From a checkpoint of a small sound classifier.
Model: 3.57M parameters, log mel input, arch convnext, norm layernorm, activation relu, depths [4, 4, 4], widths [96, 192, 384].
Data: trained on synthesized solo parts of chorales (CocoChorales), 149.4 epochs.
Rows from block 4 of a small sound classifier, named by matrix and row number. Rows with one number belong to one neuron. Each number is 200 + 40 x the weight over its row's rms, rounded and kept within 0 to 999. All counts start at 0.
After each neuron's rows are labels from the 100 clips, of 14848, where the neuron reaches its highest value: "peak on" is the class under the peak; "responds to" is what is common among them. Only what is clearly more common there than usual is listed. The data: synthesized solo parts of chorales (CocoChorales). In brackets: how many of the 100.
# fc1: MLP up (model.blocks.4.mlp.fc1.weight, 384x192), inputs 0-191
# fc2: MLP down (model.blocks.4.mlp.fc2.weight, 192x384, transposed), outputs 0-191

fc1.167,207,137,243,181,140,242,192,218,268,166,231,213,207,252,209,188,160,124,217,201,173,182,163,194,165,167,147,199,222,153,198,160,149,133,175,202,242,243,206,246,222,265,186,172,213,248,218,228,211,253,173,209,198,240,231,218,249,247,181,197,180,201,187,191,241,272,189,206,186,201,157,172,251,213,264,241,234,209,144,133,252,179,225,179,158,179,254,154,209,214,213,222,164,265,207,219,200,208,241,286,158,248,211,219,211,221,243,251,109,160,144,190,234,166,160,123,265,168,152,131,110,116,279,161,223,173,165,186,243,240,230,174,283,191,191,205,146,187,184,179,222,273,224,194,209,183,198,172,207,220,225,225,212,139,180,214,199,194,199,180,192,100,158,193,339,157,182,160,205,202,185,251,211,215,256,204,119,182,229,166,163,172,180,187,260,129,246,231,146,274,159,169
fc2.167,202,182,197,200,202,218,184,209,133,258,205,175,235,234,173,298,242,198,249,241,180,203,226,285,238,143,174,212,231,152,168,132,274,169,150,203,199,213,227,207,204,174,143,235,257,185,150,188,215,212,180,223,188,216,152,162,188,336,229,253,179,204,216,174,230,186,194,113,223,201,166,204,206,207,189,208,244,154,163,183,181,220,162,106,176,196,238,190,302,218,238,161,159,183,228,179,286,189,189,242,258,203,174,196,225,179,142,239,140,204,204,226,219,204,198,261,231,168,247,232,163,200,161,260,204,122,214,197,168,184,201,268,190,256,249,242,264,162,226,177,193,214,185,161,181,176,210,186,128,165,203,59,212,170,167,172,132,217,197,160,186,99,171,170,145,221,237,183,139,256,221,144,186,176,207,250,287,200,176,177,194,167,170,209,214,167,142,164,251,226,190,146
peak on: C#4 (30)
responds to: trombone (44); note C#4 (37); flute (33)

fc1.381,204,137,185,268,224,164,183,189,221,168,154,138,205,210,218,202,111,164,138,172,183,250,193,245,244,175,217,289,162,198,199,173,203,159,202,189,205,196,265,154,208,263,155,204,303,177,194,219,184,256,180,196,155,229,304,169,254,192,260,184,197,178,257,203,148,249,154,199,147,208,187,200,225,200,255,229,224,215,200,262,149,228,188,221,207,345,221,169,229,221,178,168,170,241,207,219,175,211,258,196,178,169,147,158,259,118,218,261,154,217,206,262,211,194,259,265,157,223,196,219,139,193,214,189,156,204,267,227,123,178,153,167,276,221,181,192,254,222,199,121,215,184,231,242,191,175,169,160,163,239,188,259,217,217,243,241,159,233,152,224,149,246,250,255,210,205,134,165,219,201,208,192,181,219,167,143,152,225,140,182,152,138,100,191,174,203,169,183,183,219,165,224
fc2.381,196,156,187,192,257,275,202,204,206,160,176,244,245,167,166,239,171,257,237,207,142,193,226,209,177,190,209,199,158,160,231,186,211,89,154,252,182,233,167,173,189,168,236,197,126,155,192,214,254,194,206,219,247,188,220,221,147,144,193,140,226,184,149,191,187,238,191,212,175,233,173,185,192,221,247,168,178,228,196,204,152,184,204,122,197,199,271,151,232,143,200,166,253,259,183,179,214,216,131,149,276,245,216,170,236,197,186,190,159,211,241,144,152,184,196,240,218,263,147,123,178,171,170,195,238,191,162,194,208,183,268,194,132,168,267,233,205,114,241,236,230,122,261,240,226,166,292,203,147,224,219,112,176,189,239,163,311,159,163,214,131,102,205,145,231,152,222,243,198,210,177,199,179,223,190,221,140,261,158,168,214,237,143,175,242,200,241,196,236,238,288,189
peak on: G3 (36); D#3 (31)
responds to: tuba (99); note G3 (41); note D#3 (35); note G#3 (29)

fc1.244,200,150,180,204,202,157,222,163,175,218,164,225,186,198,204,116,199,263,220,253,198,164,221,248,152,132,151,179,223,162,175,191,196,211,162,196,202,186,263,157,216,147,214,232,95,155,283,215,183,280,186,182,235,221,268,270,202,276,175,159,237,198,163,265,201,208,207,239,189,162,187,215,185,206,209,208,183,199,241,166,228,229,226,157,171,159,197,175,187,286,260,200,157,228,186,148,247,229,210,136,257,207,228,198,269,207,114,170,189,233,212,318,246,136,215,173,264,156,159,129,238,204,196,163,207,149,179,170,190,191,216,185,293,215,161,203,203,186,161,222,244,279,182,196,186,220,216,274,161,185,224,171,100,290,233,240,165,181,253,225,189,125,177,225,163,144,239,220,141,208,151,233,249,260,202,234,212,205,254,172,178,177,179,121,173,187,132,212,224,187,175,211
fc2.244,211,242,152,173,141,155,185,219,252,183,136,241,178,155,160,144,186,177,195,210,247,227,193,235,223,177,172,191,196,213,233,147,226,162,209,97,182,193,307,243,173,245,222,245,207,189,146,180,218,218,164,162,205,207,115,204,242,171,210,217,258,234,174,165,160,231,352,196,189,189,148,125,264,208,196,250,275,269,222,235,179,230,211,128,246,226,188,198,169,200,220,194,138,202,111,238,209,230,249,212,222,235,189,222,111,197,183,215,218,219,195,204,167,221,207,231,160,212,198,129,103,242,221,178,191,217,234,177,183,223,223,242,217,142,172,169,154,246,272,263,174,207,139,197,152,226,221,167,120,207,303,168,259,220,265,216,188,163,218,182,218,212,187,229,223,218,187,158,220,216,257,216,155,270,209,206,220,195,148,242,206,94,225,183,145,221,226,206,176,184,227,188
peak on: A#4 (38); F#4 (33)
responds to: trombone (44); note F#4 (40); note A#4 (39); note G#4 (27)

fc1.211,242,203,182,173,223,293,226,267,203,257,267,229,222,200,195,222,206,234,171,178,204,169,223,229,164,139,152,181,179,224,190,161,213,156,244,269,248,153,219,124,147,198,146,246,202,173,163,145,216,191,219,192,219,224,152,241,204,169,136,171,256,138,217,169,191,192,166,217,168,217,227,206,211,202,203,246,245,207,170,164,169,178,172,179,109,194,182,254,176,261,129,221,132,185,220,159,175,193,177,267,207,212,220,271,186,255,220,203,217,139,130,198,124,232,132,217,200,199,190,221,205,210,207,228,208,282,237,119,161,197,145,171,221,219,279,193,191,250,220,147,128,187,230,298,302,252,330,192,162,214,209,206,152,223,177,195,198,175,178,178,158,241,160,150,161,187,194,183,178,215,194,220,295,185,164,155,294,214,197,225,226,155,155,189,227,152,186,194,197,210,289,213
fc2.211,222,193,206,182,224,160,229,219,219,139,230,168,256,272,192,191,194,186,252,170,243,244,187,147,148,283,166,283,142,223,196,228,146,230,209,206,130,148,202,238,123,154,212,164,251,158,177,241,213,114,210,217,190,297,156,170,223,210,254,246,198,252,170,235,284,184,194,218,211,211,227,166,269,202,228,195,235,196,173,204,171,215,282,187,229,181,208,249,222,201,216,263,157,209,164,209,144,203,232,214,194,203,245,209,193,216,123,270,175,147,193,207,298,233,144,239,155,119,199,189,194,152,102,155,206,135,233,175,208,244,147,232,203,142,193,180,146,258,184,254,101,213,153,189,235,191,182,188,224,206,208,172,211,162,249,248,193,62,212,203,223,163,212,249,195,168,170,202,190,179,232,164,201,218,165,221,157,255,206,145,203,160,229,230,212,235,192,184,127,222,158,237
peak on: G4 (58); F#4 (25)
responds to: clarinet (72); note G4 (65); note F4 (50); note F#4 (33)

fc1.177,234,160,207,206,172,164,225,262,177,211,93,128,181,252,136,240,217,176,241,187,153,210,113,206,207,155,210,209,196,159,196,239,239,177,251,188,175,243,269,198,150,244,227,158,124,215,238,190,229,177,213,126,257,220,218,181,219,129,188,235,250,247,147,193,233,194,206,183,165,218,186,190,181,184,199,188,164,237,258,180,195,220,205,267,264,187,256,183,203,190,178,221,184,233,125,199,241,176,252,213,209,173,234,211,197,204,247,138,244,279,287,238,240,125,150,180,199,215,187,175,140,222,184,214,222,127,224,163,224,154,224,194,171,99,189,213,211,144,243,228,238,219,234,178,203,227,278,211,202,220,232,287,155,134,135,249,201,146,225,211,213,205,219,231,122,188,181,224,275,192,154,132,200,201,155,222,252,272,186,83,207,222,226,180,207,204,212,174,133,206,114,214
fc2.177,230,171,231,234,194,161,235,182,252,155,157,253,267,182,190,169,236,160,183,234,201,161,194,130,226,175,177,197,180,194,254,189,198,159,202,81,211,71,260,167,208,177,224,149,221,235,175,173,189,247,232,184,237,242,241,201,148,131,228,272,194,182,184,174,311,208,256,222,156,220,154,252,195,191,185,181,191,213,178,138,203,205,222,290,258,254,206,209,200,179,228,230,216,198,172,179,201,220,177,246,203,231,267,227,264,162,216,207,204,227,209,209,174,233,202,169,61,166,208,230,202,203,245,179,155,192,158,244,198,178,123,187,183,167,228,182,236,334,167,152,151,174,246,207,274,170,104,205,153,202,262,243,201,169,269,242,213,249,192,149,253,161,225,181,133,149,228,202,135,211,210,176,157,254,217,170,161,174,209,199,191,241,223,200,199,199,166,195,187,256,199,222
peak on: G4 (34)
responds to: note G4 (42); saxophone (38); note E4 (27)

fc1.256,265,189,201,221,221,229,171,247,163,230,216,173,254,217,202,230,120,207,190,176,198,247,196,310,230,201,180,240,184,186,235,156,141,207,229,219,204,246,198,161,188,258,250,181,161,221,202,183,148,138,191,214,237,202,184,193,219,250,289,189,227,162,141,225,157,309,158,193,190,165,287,157,201,196,222,186,213,192,150,197,206,275,214,117,253,295,124,264,124,204,173,252,187,177,167,126,226,199,214,284,246,262,189,233,148,123,201,194,127,231,138,245,203,228,191,260,178,197,194,210,225,161,209,192,173,188,166,185,185,202,116,170,224,97,176,265,192,214,202,163,242,212,192,218,159,234,225,176,253,207,238,214,173,176,239,243,200,222,202,230,242,235,175,253,199,197,162,171,192,139,168,200,166,215,191,191,166,239,179,134,186,204,122,151,225,144,265,202,157,158,178,112
fc2.256,181,195,189,164,210,153,194,235,214,191,269,196,181,234,144,197,235,229,230,206,227,254,191,216,123,177,210,201,163,182,163,176,213,143,171,236,229,192,164,245,172,131,205,251,205,180,227,265,314,150,156,204,185,147,194,214,189,252,209,172,254,188,202,238,119,157,173,218,143,183,206,184,202,242,176,161,205,246,244,127,201,193,196,236,216,219,175,194,234,222,269,263,227,246,150,201,191,173,203,162,230,254,92,195,218,218,211,222,251,292,236,274,247,192,172,292,248,130,115,108,191,219,212,177,199,178,186,243,233,144,202,196,288,227,162,250,252,222,237,146,246,240,218,234,297,207,154,237,287,227,213,167,197,188,229,210,214,251,181,218,200,183,180,183,188,165,253,264,148,218,254,186,161,157,256,222,177,179,240,288,214,223,147,213,189,188,223,177,204,147,274,199
peak on: C#4 (28)
responds to: tuba (82); note C#4 (36)

fc1.92,148,152,197,111,216,245,248,197,187,146,240,135,235,214,255,256,224,131,196,205,234,191,209,205,174,256,236,237,233,157,215,196,139,164,219,141,231,204,214,194,112,186,183,222,234,163,258,205,182,182,195,232,253,208,126,249,236,158,230,265,207,244,217,156,216,227,261,167,189,159,220,106,138,196,193,211,218,190,201,206,231,194,120,229,189,143,185,227,229,180,156,112,176,181,253,197,217,212,246,167,202,270,227,266,222,205,243,224,223,209,229,209,212,195,165,176,223,151,238,184,204,187,162,217,215,207,152,126,215,228,174,187,176,184,116,222,74,209,138,123,252,186,190,172,198,205,178,200,199,186,233,176,257,153,159,123,278,232,230,227,224,187,183,253,287,237,204,199,293,186,201,222,176,156,250,162,205,241,177,193,230,157,160,213,194,263,182,167,88,142,247,228
fc2.92,215,186,156,262,203,147,189,252,250,270,154,232,205,224,201,270,271,230,188,196,252,230,203,208,231,197,167,242,173,230,209,179,175,216,220,148,261,257,260,199,273,185,190,126,247,183,94,192,230,124,203,193,225,194,141,193,214,221,224,175,196,228,167,231,170,185,203,210,194,216,218,146,240,275,131,156,216,250,154,189,167,233,264,208,200,211,240,240,192,200,231,131,170,209,192,220,170,213,199,269,206,266,198,221,203,187,258,191,291,170,230,270,176,187,159,223,218,136,169,205,276,203,264,184,217,224,233,220,235,164,185,186,216,202,191,218,243,156,254,236,232,270,95,205,193,123,185,133,192,206,280,267,194,212,194,184,151,203,231,223,189,162,181,221,219,140,237,191,222,181,169,180,138,255,173,246,164,235,194,109,193,188,183,148,159,251,145,146,324,259,230,206
peak on: G4 (59)
responds to: trombone (62); note G4 (62); note F4 (34)

fc1.195,174,244,237,204,196,167,206,133,224,214,206,163,234,185,120,253,226,158,167,267,215,232,189,270,153,206,289,223,179,174,183,195,217,137,201,194,179,268,121,214,235,221,215,250,232,200,224,192,227,192,169,256,237,231,220,245,239,180,218,239,185,229,235,221,215,228,209,163,188,252,101,125,114,206,238,197,209,243,178,150,198,204,222,183,175,189,241,172,219,54,186,270,182,133,257,90,201,175,223,211,117,212,162,209,225,220,255,185,143,184,198,264,263,184,164,185,151,120,205,214,231,169,217,209,213,188,198,244,174,180,189,191,205,194,241,209,190,184,208,220,189,268,243,174,212,125,171,218,229,161,197,142,163,207,169,144,299,222,164,216,219,272,272,207,189,134,215,221,161,173,215,170,166,200,232,240,155,162,258,201,146,190,163,155,167,266,193,233,197,269,127,205
fc2.195,199,210,275,224,196,238,222,193,217,142,243,234,201,189,182,251,159,283,200,236,169,189,257,217,216,169,194,192,243,223,213,236,183,170,270,175,201,210,234,235,172,218,138,140,194,233,231,227,196,247,146,204,144,161,199,215,187,168,200,199,168,243,227,234,273,199,274,207,220,158,131,131,260,194,185,187,158,177,285,169,247,181,178,270,163,131,229,172,245,153,269,229,113,232,196,202,262,205,51,179,134,116,165,170,165,238,184,254,212,181,189,257,204,228,193,160,211,231,282,244,170,242,303,268,193,169,141,158,226,175,230,161,156,273,178,175,227,191,189,191,210,224,264,215,171,145,196,211,231,204,234,175,183,151,191,162,191,234,227,160,202,226,267,167,190,254,236,211,197,153,185,153,272,152,174,163,251,121,218,176,208,162,206,246,253,183,228,209,179,186,203,181
peak on: C4 (25)
responds to: cello (99); note B3 (33); note C4 (33)

fc1.143,137,232,201,134,178,294,261,193,203,177,243,190,181,160,222,200,227,86,217,238,163,173,240,260,195,201,199,114,254,206,205,230,216,260,198,239,174,235,177,252,197,195,145,309,193,172,244,227,226,200,173,211,168,261,74,232,216,225,173,213,194,258,190,271,175,203,255,184,172,186,192,88,146,194,231,215,185,217,254,153,213,176,205,259,234,220,273,179,214,195,210,197,223,186,248,206,208,129,285,151,211,225,196,195,165,216,258,227,214,142,203,248,200,182,217,235,171,174,174,242,180,241,154,242,181,179,241,149,241,201,240,182,118,221,186,213,192,149,171,207,137,182,171,257,213,202,190,214,271,199,232,179,197,217,200,155,289,216,186,138,197,248,121,184,217,184,163,211,232,137,180,203,148,231,164,207,172,185,209,241,195,197,133,129,123,247,194,196,139,124,212,231
fc2.143,189,143,215,155,218,252,140,170,225,266,195,246,184,149,238,284,171,214,173,218,160,210,207,214,131,221,234,186,262,146,273,229,174,273,221,153,244,206,174,186,225,175,213,170,178,190,175,159,197,200,190,277,259,200,214,181,223,115,162,171,177,133,205,232,215,170,215,229,272,205,265,240,207,230,162,215,186,249,165,200,169,276,179,244,209,170,253,217,164,229,245,173,204,210,189,213,181,154,261,318,168,245,190,185,209,267,260,201,158,197,201,190,222,183,211,243,213,193,178,182,236,221,204,143,171,168,159,162,208,153,277,182,191,239,124,257,173,186,177,193,220,233,141,201,266,228,144,243,258,220,171,257,206,217,226,151,169,271,236,245,177,178,258,155,195,173,221,271,254,263,153,195,173,186,214,201,204,182,259,262,138,224,227,225,198,277,102,155,293,161,198,142
peak on: G4 (29)
responds to: trumpet (43); violin (35); note G4 (31)

fc1.115,212,241,227,212,152,177,222,210,130,210,259,198,217,228,156,160,208,208,172,195,218,239,178,249,203,194,168,257,199,263,267,197,241,140,186,209,251,202,174,159,251,228,242,131,193,160,287,239,223,208,167,132,186,228,274,216,203,216,259,185,175,238,165,259,172,203,181,236,198,177,140,231,179,133,233,194,155,265,161,230,229,262,175,178,201,169,266,230,264,336,234,178,228,185,173,144,148,196,178,247,192,131,200,214,137,139,190,245,189,195,221,202,225,255,130,194,269,121,158,151,221,187,237,195,222,215,181,142,194,159,116,217,240,181,147,195,282,188,196,188,215,177,215,169,227,233,128,166,259,146,176,193,166,148,172,284,198,134,208,192,198,197,198,255,218,236,205,158,177,277,255,192,153,211,158,161,271,122,231,178,173,166,225,161,192,141,188,179,172,208,170,243
fc2.115,182,136,205,168,201,209,160,191,147,150,211,154,207,145,158,165,189,147,112,174,212,230,162,237,204,190,153,151,195,181,310,201,215,200,215,200,142,187,106,213,240,195,289,259,225,177,87,173,251,172,205,195,181,228,210,193,236,236,171,160,134,213,206,253,226,182,164,189,226,190,212,181,232,169,197,236,161,198,103,126,190,223,168,187,107,195,260,163,196,202,208,208,181,185,207,229,212,267,239,151,143,198,205,152,90,207,196,127,205,224,212,255,102,173,161,192,180,229,226,196,137,215,209,114,154,178,194,205,234,150,194,176,190,189,239,211,280,223,201,178,244,211,168,191,232,220,178,294,183,174,205,193,228,197,139,210,188,249,225,176,211,209,195,148,162,233,257,219,246,116,189,182,178,155,239,147,247,252,139,215,158,188,140,207,208,272,170,154,138,161,232,226
peak on: C4 (42)
responds to: bassoon (51); note C4 (51); clarinet (44); note B3 (36)

fc1.108,167,204,193,141,241,202,214,209,193,171,190,219,233,189,263,183,221,132,186,204,180,199,124,235,155,268,221,228,314,215,169,227,255,216,215,190,150,247,192,203,138,239,97,232,205,217,232,203,291,210,198,151,195,202,117,247,174,176,194,165,239,180,128,154,121,192,211,188,234,205,197,90,175,235,188,136,222,221,175,161,182,212,172,237,205,171,173,161,209,204,223,157,183,261,253,235,226,193,212,199,210,280,242,223,193,191,209,202,211,178,192,161,133,131,268,206,123,205,196,241,216,236,194,178,167,161,269,161,232,233,196,186,199,240,207,198,215,224,207,196,177,181,262,216,161,188,200,196,315,184,231,256,178,252,146,210,253,189,147,182,268,190,217,296,206,146,104,268,289,190,162,223,192,240,289,236,208,184,171,165,143,207,181,144,154,212,162,250,191,180,200,165
fc2.108,175,203,134,149,251,205,189,239,259,208,158,178,211,216,246,190,177,244,207,232,206,233,222,269,166,254,200,165,201,189,245,201,166,239,174,156,184,193,112,199,188,255,175,136,165,229,112,196,227,192,151,185,125,138,159,135,175,296,172,217,144,220,207,197,155,175,110,193,194,214,110,230,204,216,249,179,226,228,116,224,98,259,186,255,231,140,182,230,226,227,219,175,170,233,168,229,148,188,160,220,227,164,256,158,234,217,255,160,202,226,208,154,180,222,156,218,198,183,152,234,231,203,243,176,182,221,148,194,174,198,204,201,234,196,210,175,172,169,224,262,223,175,153,226,209,263,180,279,212,249,141,282,203,240,223,236,183,169,216,194,136,231,196,229,279,144,218,237,237,285,215,226,263,270,168,124,191,255,258,225,234,169,252,212,235,250,159,245,250,148,164,202
peak on: C4 (46); D4 (29)
responds to: cello (60); note C4 (49); note D4 (38); viola (36)

fc1.70,156,185,226,143,184,291,173,246,146,234,180,200,181,148,164,178,227,150,220,149,147,194,238,189,200,231,260,199,205,214,176,158,230,224,244,215,166,224,247,156,252,184,204,229,67,235,219,209,189,217,220,234,204,217,171,229,140,211,183,236,215,275,241,190,216,222,207,143,277,252,166,241,178,234,132,129,168,176,159,118,234,189,139,252,234,211,218,203,140,194,247,184,167,162,244,221,264,215,173,261,220,206,265,165,179,203,251,195,185,178,258,164,180,192,243,226,153,225,222,242,219,179,167,237,192,208,169,265,193,212,180,155,234,169,191,216,173,213,201,225,217,173,63,290,171,178,247,121,202,294,170,204,199,228,239,193,202,107,251,141,130,198,140,194,170,171,251,159,157,301,202,189,235,155,198,224,182,190,230,247,201,231,185,228,230,138,223,206,173,194,256,187
fc2.70,202,241,211,243,237,189,212,237,163,204,183,159,297,207,187,141,213,180,191,279,178,229,240,153,200,205,204,289,146,200,155,195,194,234,231,213,159,254,334,214,143,217,187,212,228,248,134,210,189,193,171,199,233,186,182,219,157,311,167,197,231,182,167,146,281,215,259,232,197,182,236,236,229,182,237,243,207,224,164,171,248,170,218,252,191,186,252,178,163,211,181,259,229,183,150,174,246,303,278,284,248,227,149,245,213,222,229,188,218,151,216,208,222,201,178,246,205,219,224,216,215,178,186,292,157,223,178,136,198,196,186,160,176,163,185,266,168,203,200,210,146,187,205,161,179,167,239,160,215,128,212,334,187,125,226,193,259,204,208,217,172,189,208,202,249,177,236,183,274,111,199,169,158,230,244,198,204,153,181,228,205,156,160,191,232,221,247,190,109,237,164,236
peak on: G3 (60)
responds to: note G3 (64); bassoon (64); trombone (26)

fc1.298,197,176,208,239,166,208,181,267,181,200,213,257,199,170,156,186,216,201,215,235,209,182,152,247,206,175,174,191,155,127,180,232,141,175,191,229,213,142,239,229,190,247,216,181,149,186,167,187,170,198,203,200,182,260,263,165,168,215,221,208,181,248,190,170,211,194,208,206,192,143,180,212,187,255,224,243,175,209,137,176,160,189,239,134,188,180,194,184,232,169,170,233,182,240,152,280,166,134,228,183,188,213,206,242,191,241,206,177,167,202,269,197,258,251,172,181,194,137,141,103,222,226,158,167,215,226,171,208,221,197,199,254,222,146,268,219,312,122,173,266,305,308,156,192,250,215,120,245,223,78,266,211,190,110,231,300,183,192,214,228,266,240,219,132,210,243,167,172,243,151,176,232,246,229,228,221,175,202,111,162,196,204,213,195,135,150,229,222,190,220,225,244
fc2.298,194,211,157,160,201,187,276,174,215,169,132,167,223,142,191,125,233,226,170,230,219,150,198,170,215,238,172,256,220,166,186,214,140,171,271,143,168,230,259,256,200,216,245,158,223,193,232,134,209,249,168,188,191,201,238,279,133,128,193,220,300,238,152,210,167,244,200,147,124,152,161,221,202,255,189,230,249,224,244,178,174,195,244,261,160,215,201,244,150,136,192,179,148,177,197,238,180,150,228,130,193,144,179,241,256,156,211,251,159,213,229,164,158,202,116,197,125,193,183,162,216,213,263,172,200,195,237,239,233,195,209,179,241,235,185,125,227,211,202,177,212,134,206,218,184,223,235,234,233,193,245,253,210,121,228,192,208,142,119,224,255,234,257,225,224,108,213,173,270,231,232,222,174,235,171,211,170,256,158,164,206,288,257,201,177,190,235,274,152,179,206,245
peak on: C4 (41)
responds to: note C4 (42); tuba (37); note G#4 (25)

fc1.180,197,237,203,191,226,199,135,237,191,158,227,244,246,138,220,217,257,234,195,269,212,189,182,268,174,271,220,188,187,193,217,201,175,184,271,261,159,235,258,245,108,213,157,163,191,292,205,200,150,196,233,263,219,170,166,201,176,218,136,168,208,155,168,218,207,229,155,170,236,201,178,160,197,170,190,195,225,169,252,268,156,234,178,175,185,279,264,177,192,198,278,169,115,228,145,237,256,142,240,235,149,178,190,202,220,198,162,143,150,177,170,244,235,205,125,222,207,209,194,224,222,168,197,262,213,241,273,229,178,224,257,82,185,241,161,241,208,181,190,249,184,212,152,121,220,188,235,234,181,229,191,234,210,155,201,175,168,260,225,149,198,178,127,286,232,195,213,180,166,190,152,213,203,131,208,154,132,203,220,202,207,157,312,160,135,231,139,222,173,259,164,213
fc2.180,196,207,222,258,222,140,247,202,184,135,245,173,226,202,224,170,190,207,214,242,75,192,172,184,286,173,252,273,261,167,163,207,147,133,90,148,150,179,220,191,280,271,261,276,223,247,241,194,181,205,210,175,191,198,198,184,276,227,174,215,221,213,167,225,193,189,280,210,128,140,192,181,235,262,222,177,212,225,223,195,281,223,164,238,252,212,224,229,202,198,197,191,258,221,233,176,193,188,124,203,215,222,174,191,151,217,150,149,228,222,176,168,217,192,214,212,151,205,298,159,232,263,177,145,134,205,233,136,197,224,111,200,183,144,226,207,206,215,227,238,295,204,238,152,200,209,170,216,221,271,267,159,174,182,164,232,209,187,197,227,228,191,135,248,238,259,211,193,207,163,242,175,219,223,226,296,184,196,193,193,195,189,233,195,200,246,133,166,260,141,244,204
peak on: G4 (55)
responds to: oboe (80); note G4 (62); note A4 (40); note G#4 (32)

fc1.349,201,196,165,179,173,212,243,179,180,268,241,219,167,204,152,213,261,273,105,263,154,200,214,215,231,188,191,214,244,188,123,231,194,124,133,244,231,218,227,200,180,200,214,148,181,170,163,211,195,133,158,184,236,204,156,230,305,187,186,176,217,174,202,184,191,224,208,219,175,194,203,107,229,210,202,224,188,216,173,227,220,242,257,198,199,199,151,190,192,199,190,181,171,227,221,257,210,211,217,232,195,196,221,281,181,229,167,142,213,211,190,245,306,256,170,195,241,201,195,226,183,173,174,218,194,162,142,147,254,215,210,264,137,138,154,194,159,168,196,140,176,211,184,169,216,74,144,138,182,241,267,227,233,182,123,195,168,317,170,281,142,182,162,181,242,158,205,276,274,220,242,223,175,228,175,122,150,247,245,205,268,145,214,227,219,157,199,272,185,184,230,227
fc2.349,175,245,160,224,158,174,181,215,211,185,172,178,224,222,238,174,289,234,191,240,297,241,212,274,189,152,175,170,140,182,204,256,181,232,222,246,149,165,255,154,162,192,139,240,183,170,233,218,215,243,196,140,192,178,205,238,223,256,137,198,173,160,192,221,150,191,197,240,137,144,222,170,168,244,153,168,214,204,220,177,204,175,261,183,194,196,152,194,154,240,199,189,100,172,200,224,241,245,174,201,303,224,224,280,271,170,297,248,245,220,227,208,205,242,184,315,262,134,138,242,227,163,225,237,212,220,155,292,205,192,224,197,235,131,196,206,210,212,200,185,218,147,221,263,209,170,195,186,127,154,250,154,212,215,122,173,149,151,212,237,201,120,166,184,160,193,224,194,138,220,228,235,190,204,183,152,248,243,231,129,220,249,186,156,230,251,195,183,218,233,229,136
peak on: G4 (26)
responds to: trombone (38); note G4 (37); trumpet (30)

fc1.361,159,233,166,215,192,170,172,109,245,221,196,251,216,251,223,208,162,157,210,245,171,166,217,250,186,165,166,172,183,222,85,136,236,222,242,137,151,257,127,180,224,158,171,219,269,202,197,191,298,228,177,271,200,184,202,183,241,239,243,272,192,228,272,174,219,165,242,168,136,229,249,178,199,202,231,204,199,201,201,157,141,235,219,179,140,152,215,245,168,205,182,172,212,198,226,112,189,185,239,227,188,250,228,186,180,117,231,175,278,188,194,144,203,174,113,273,164,163,248,257,77,170,170,192,176,207,232,186,178,119,223,238,270,196,224,215,206,302,241,170,226,253,263,185,243,195,188,179,199,181,209,240,183,159,227,205,257,232,135,182,246,184,252,199,217,195,152,210,140,200,149,161,182,195,221,281,153,127,200,179,208,228,182,215,211,205,229,218,242,217,215,183
fc2.361,225,164,215,228,212,185,227,329,174,186,271,222,175,209,129,152,174,310,239,214,206,215,188,175,188,221,190,113,257,158,158,164,146,251,239,151,164,258,203,205,221,202,161,174,147,260,244,289,220,223,196,168,212,155,254,236,218,218,131,189,221,218,217,174,271,212,251,170,164,227,172,209,227,181,211,150,194,196,231,254,219,159,168,228,231,278,218,211,178,196,251,224,127,208,195,183,233,232,148,99,141,151,166,204,118,222,227,209,145,190,212,225,199,261,176,165,164,207,184,259,257,264,189,266,196,163,171,157,223,240,242,214,204,170,187,159,207,246,145,217,240,175,265,131,195,202,233,183,151,274,189,216,208,245,197,148,202,139,225,256,223,247,244,170,162,249,229,178,296,214,238,189,213,139,193,210,224,208,189,168,158,169,253,201,232,185,178,253,278,197,162,219
peak on: C4 (32)
responds to: cello (95); note C4 (47); note G#3 (27); note A#3 (26)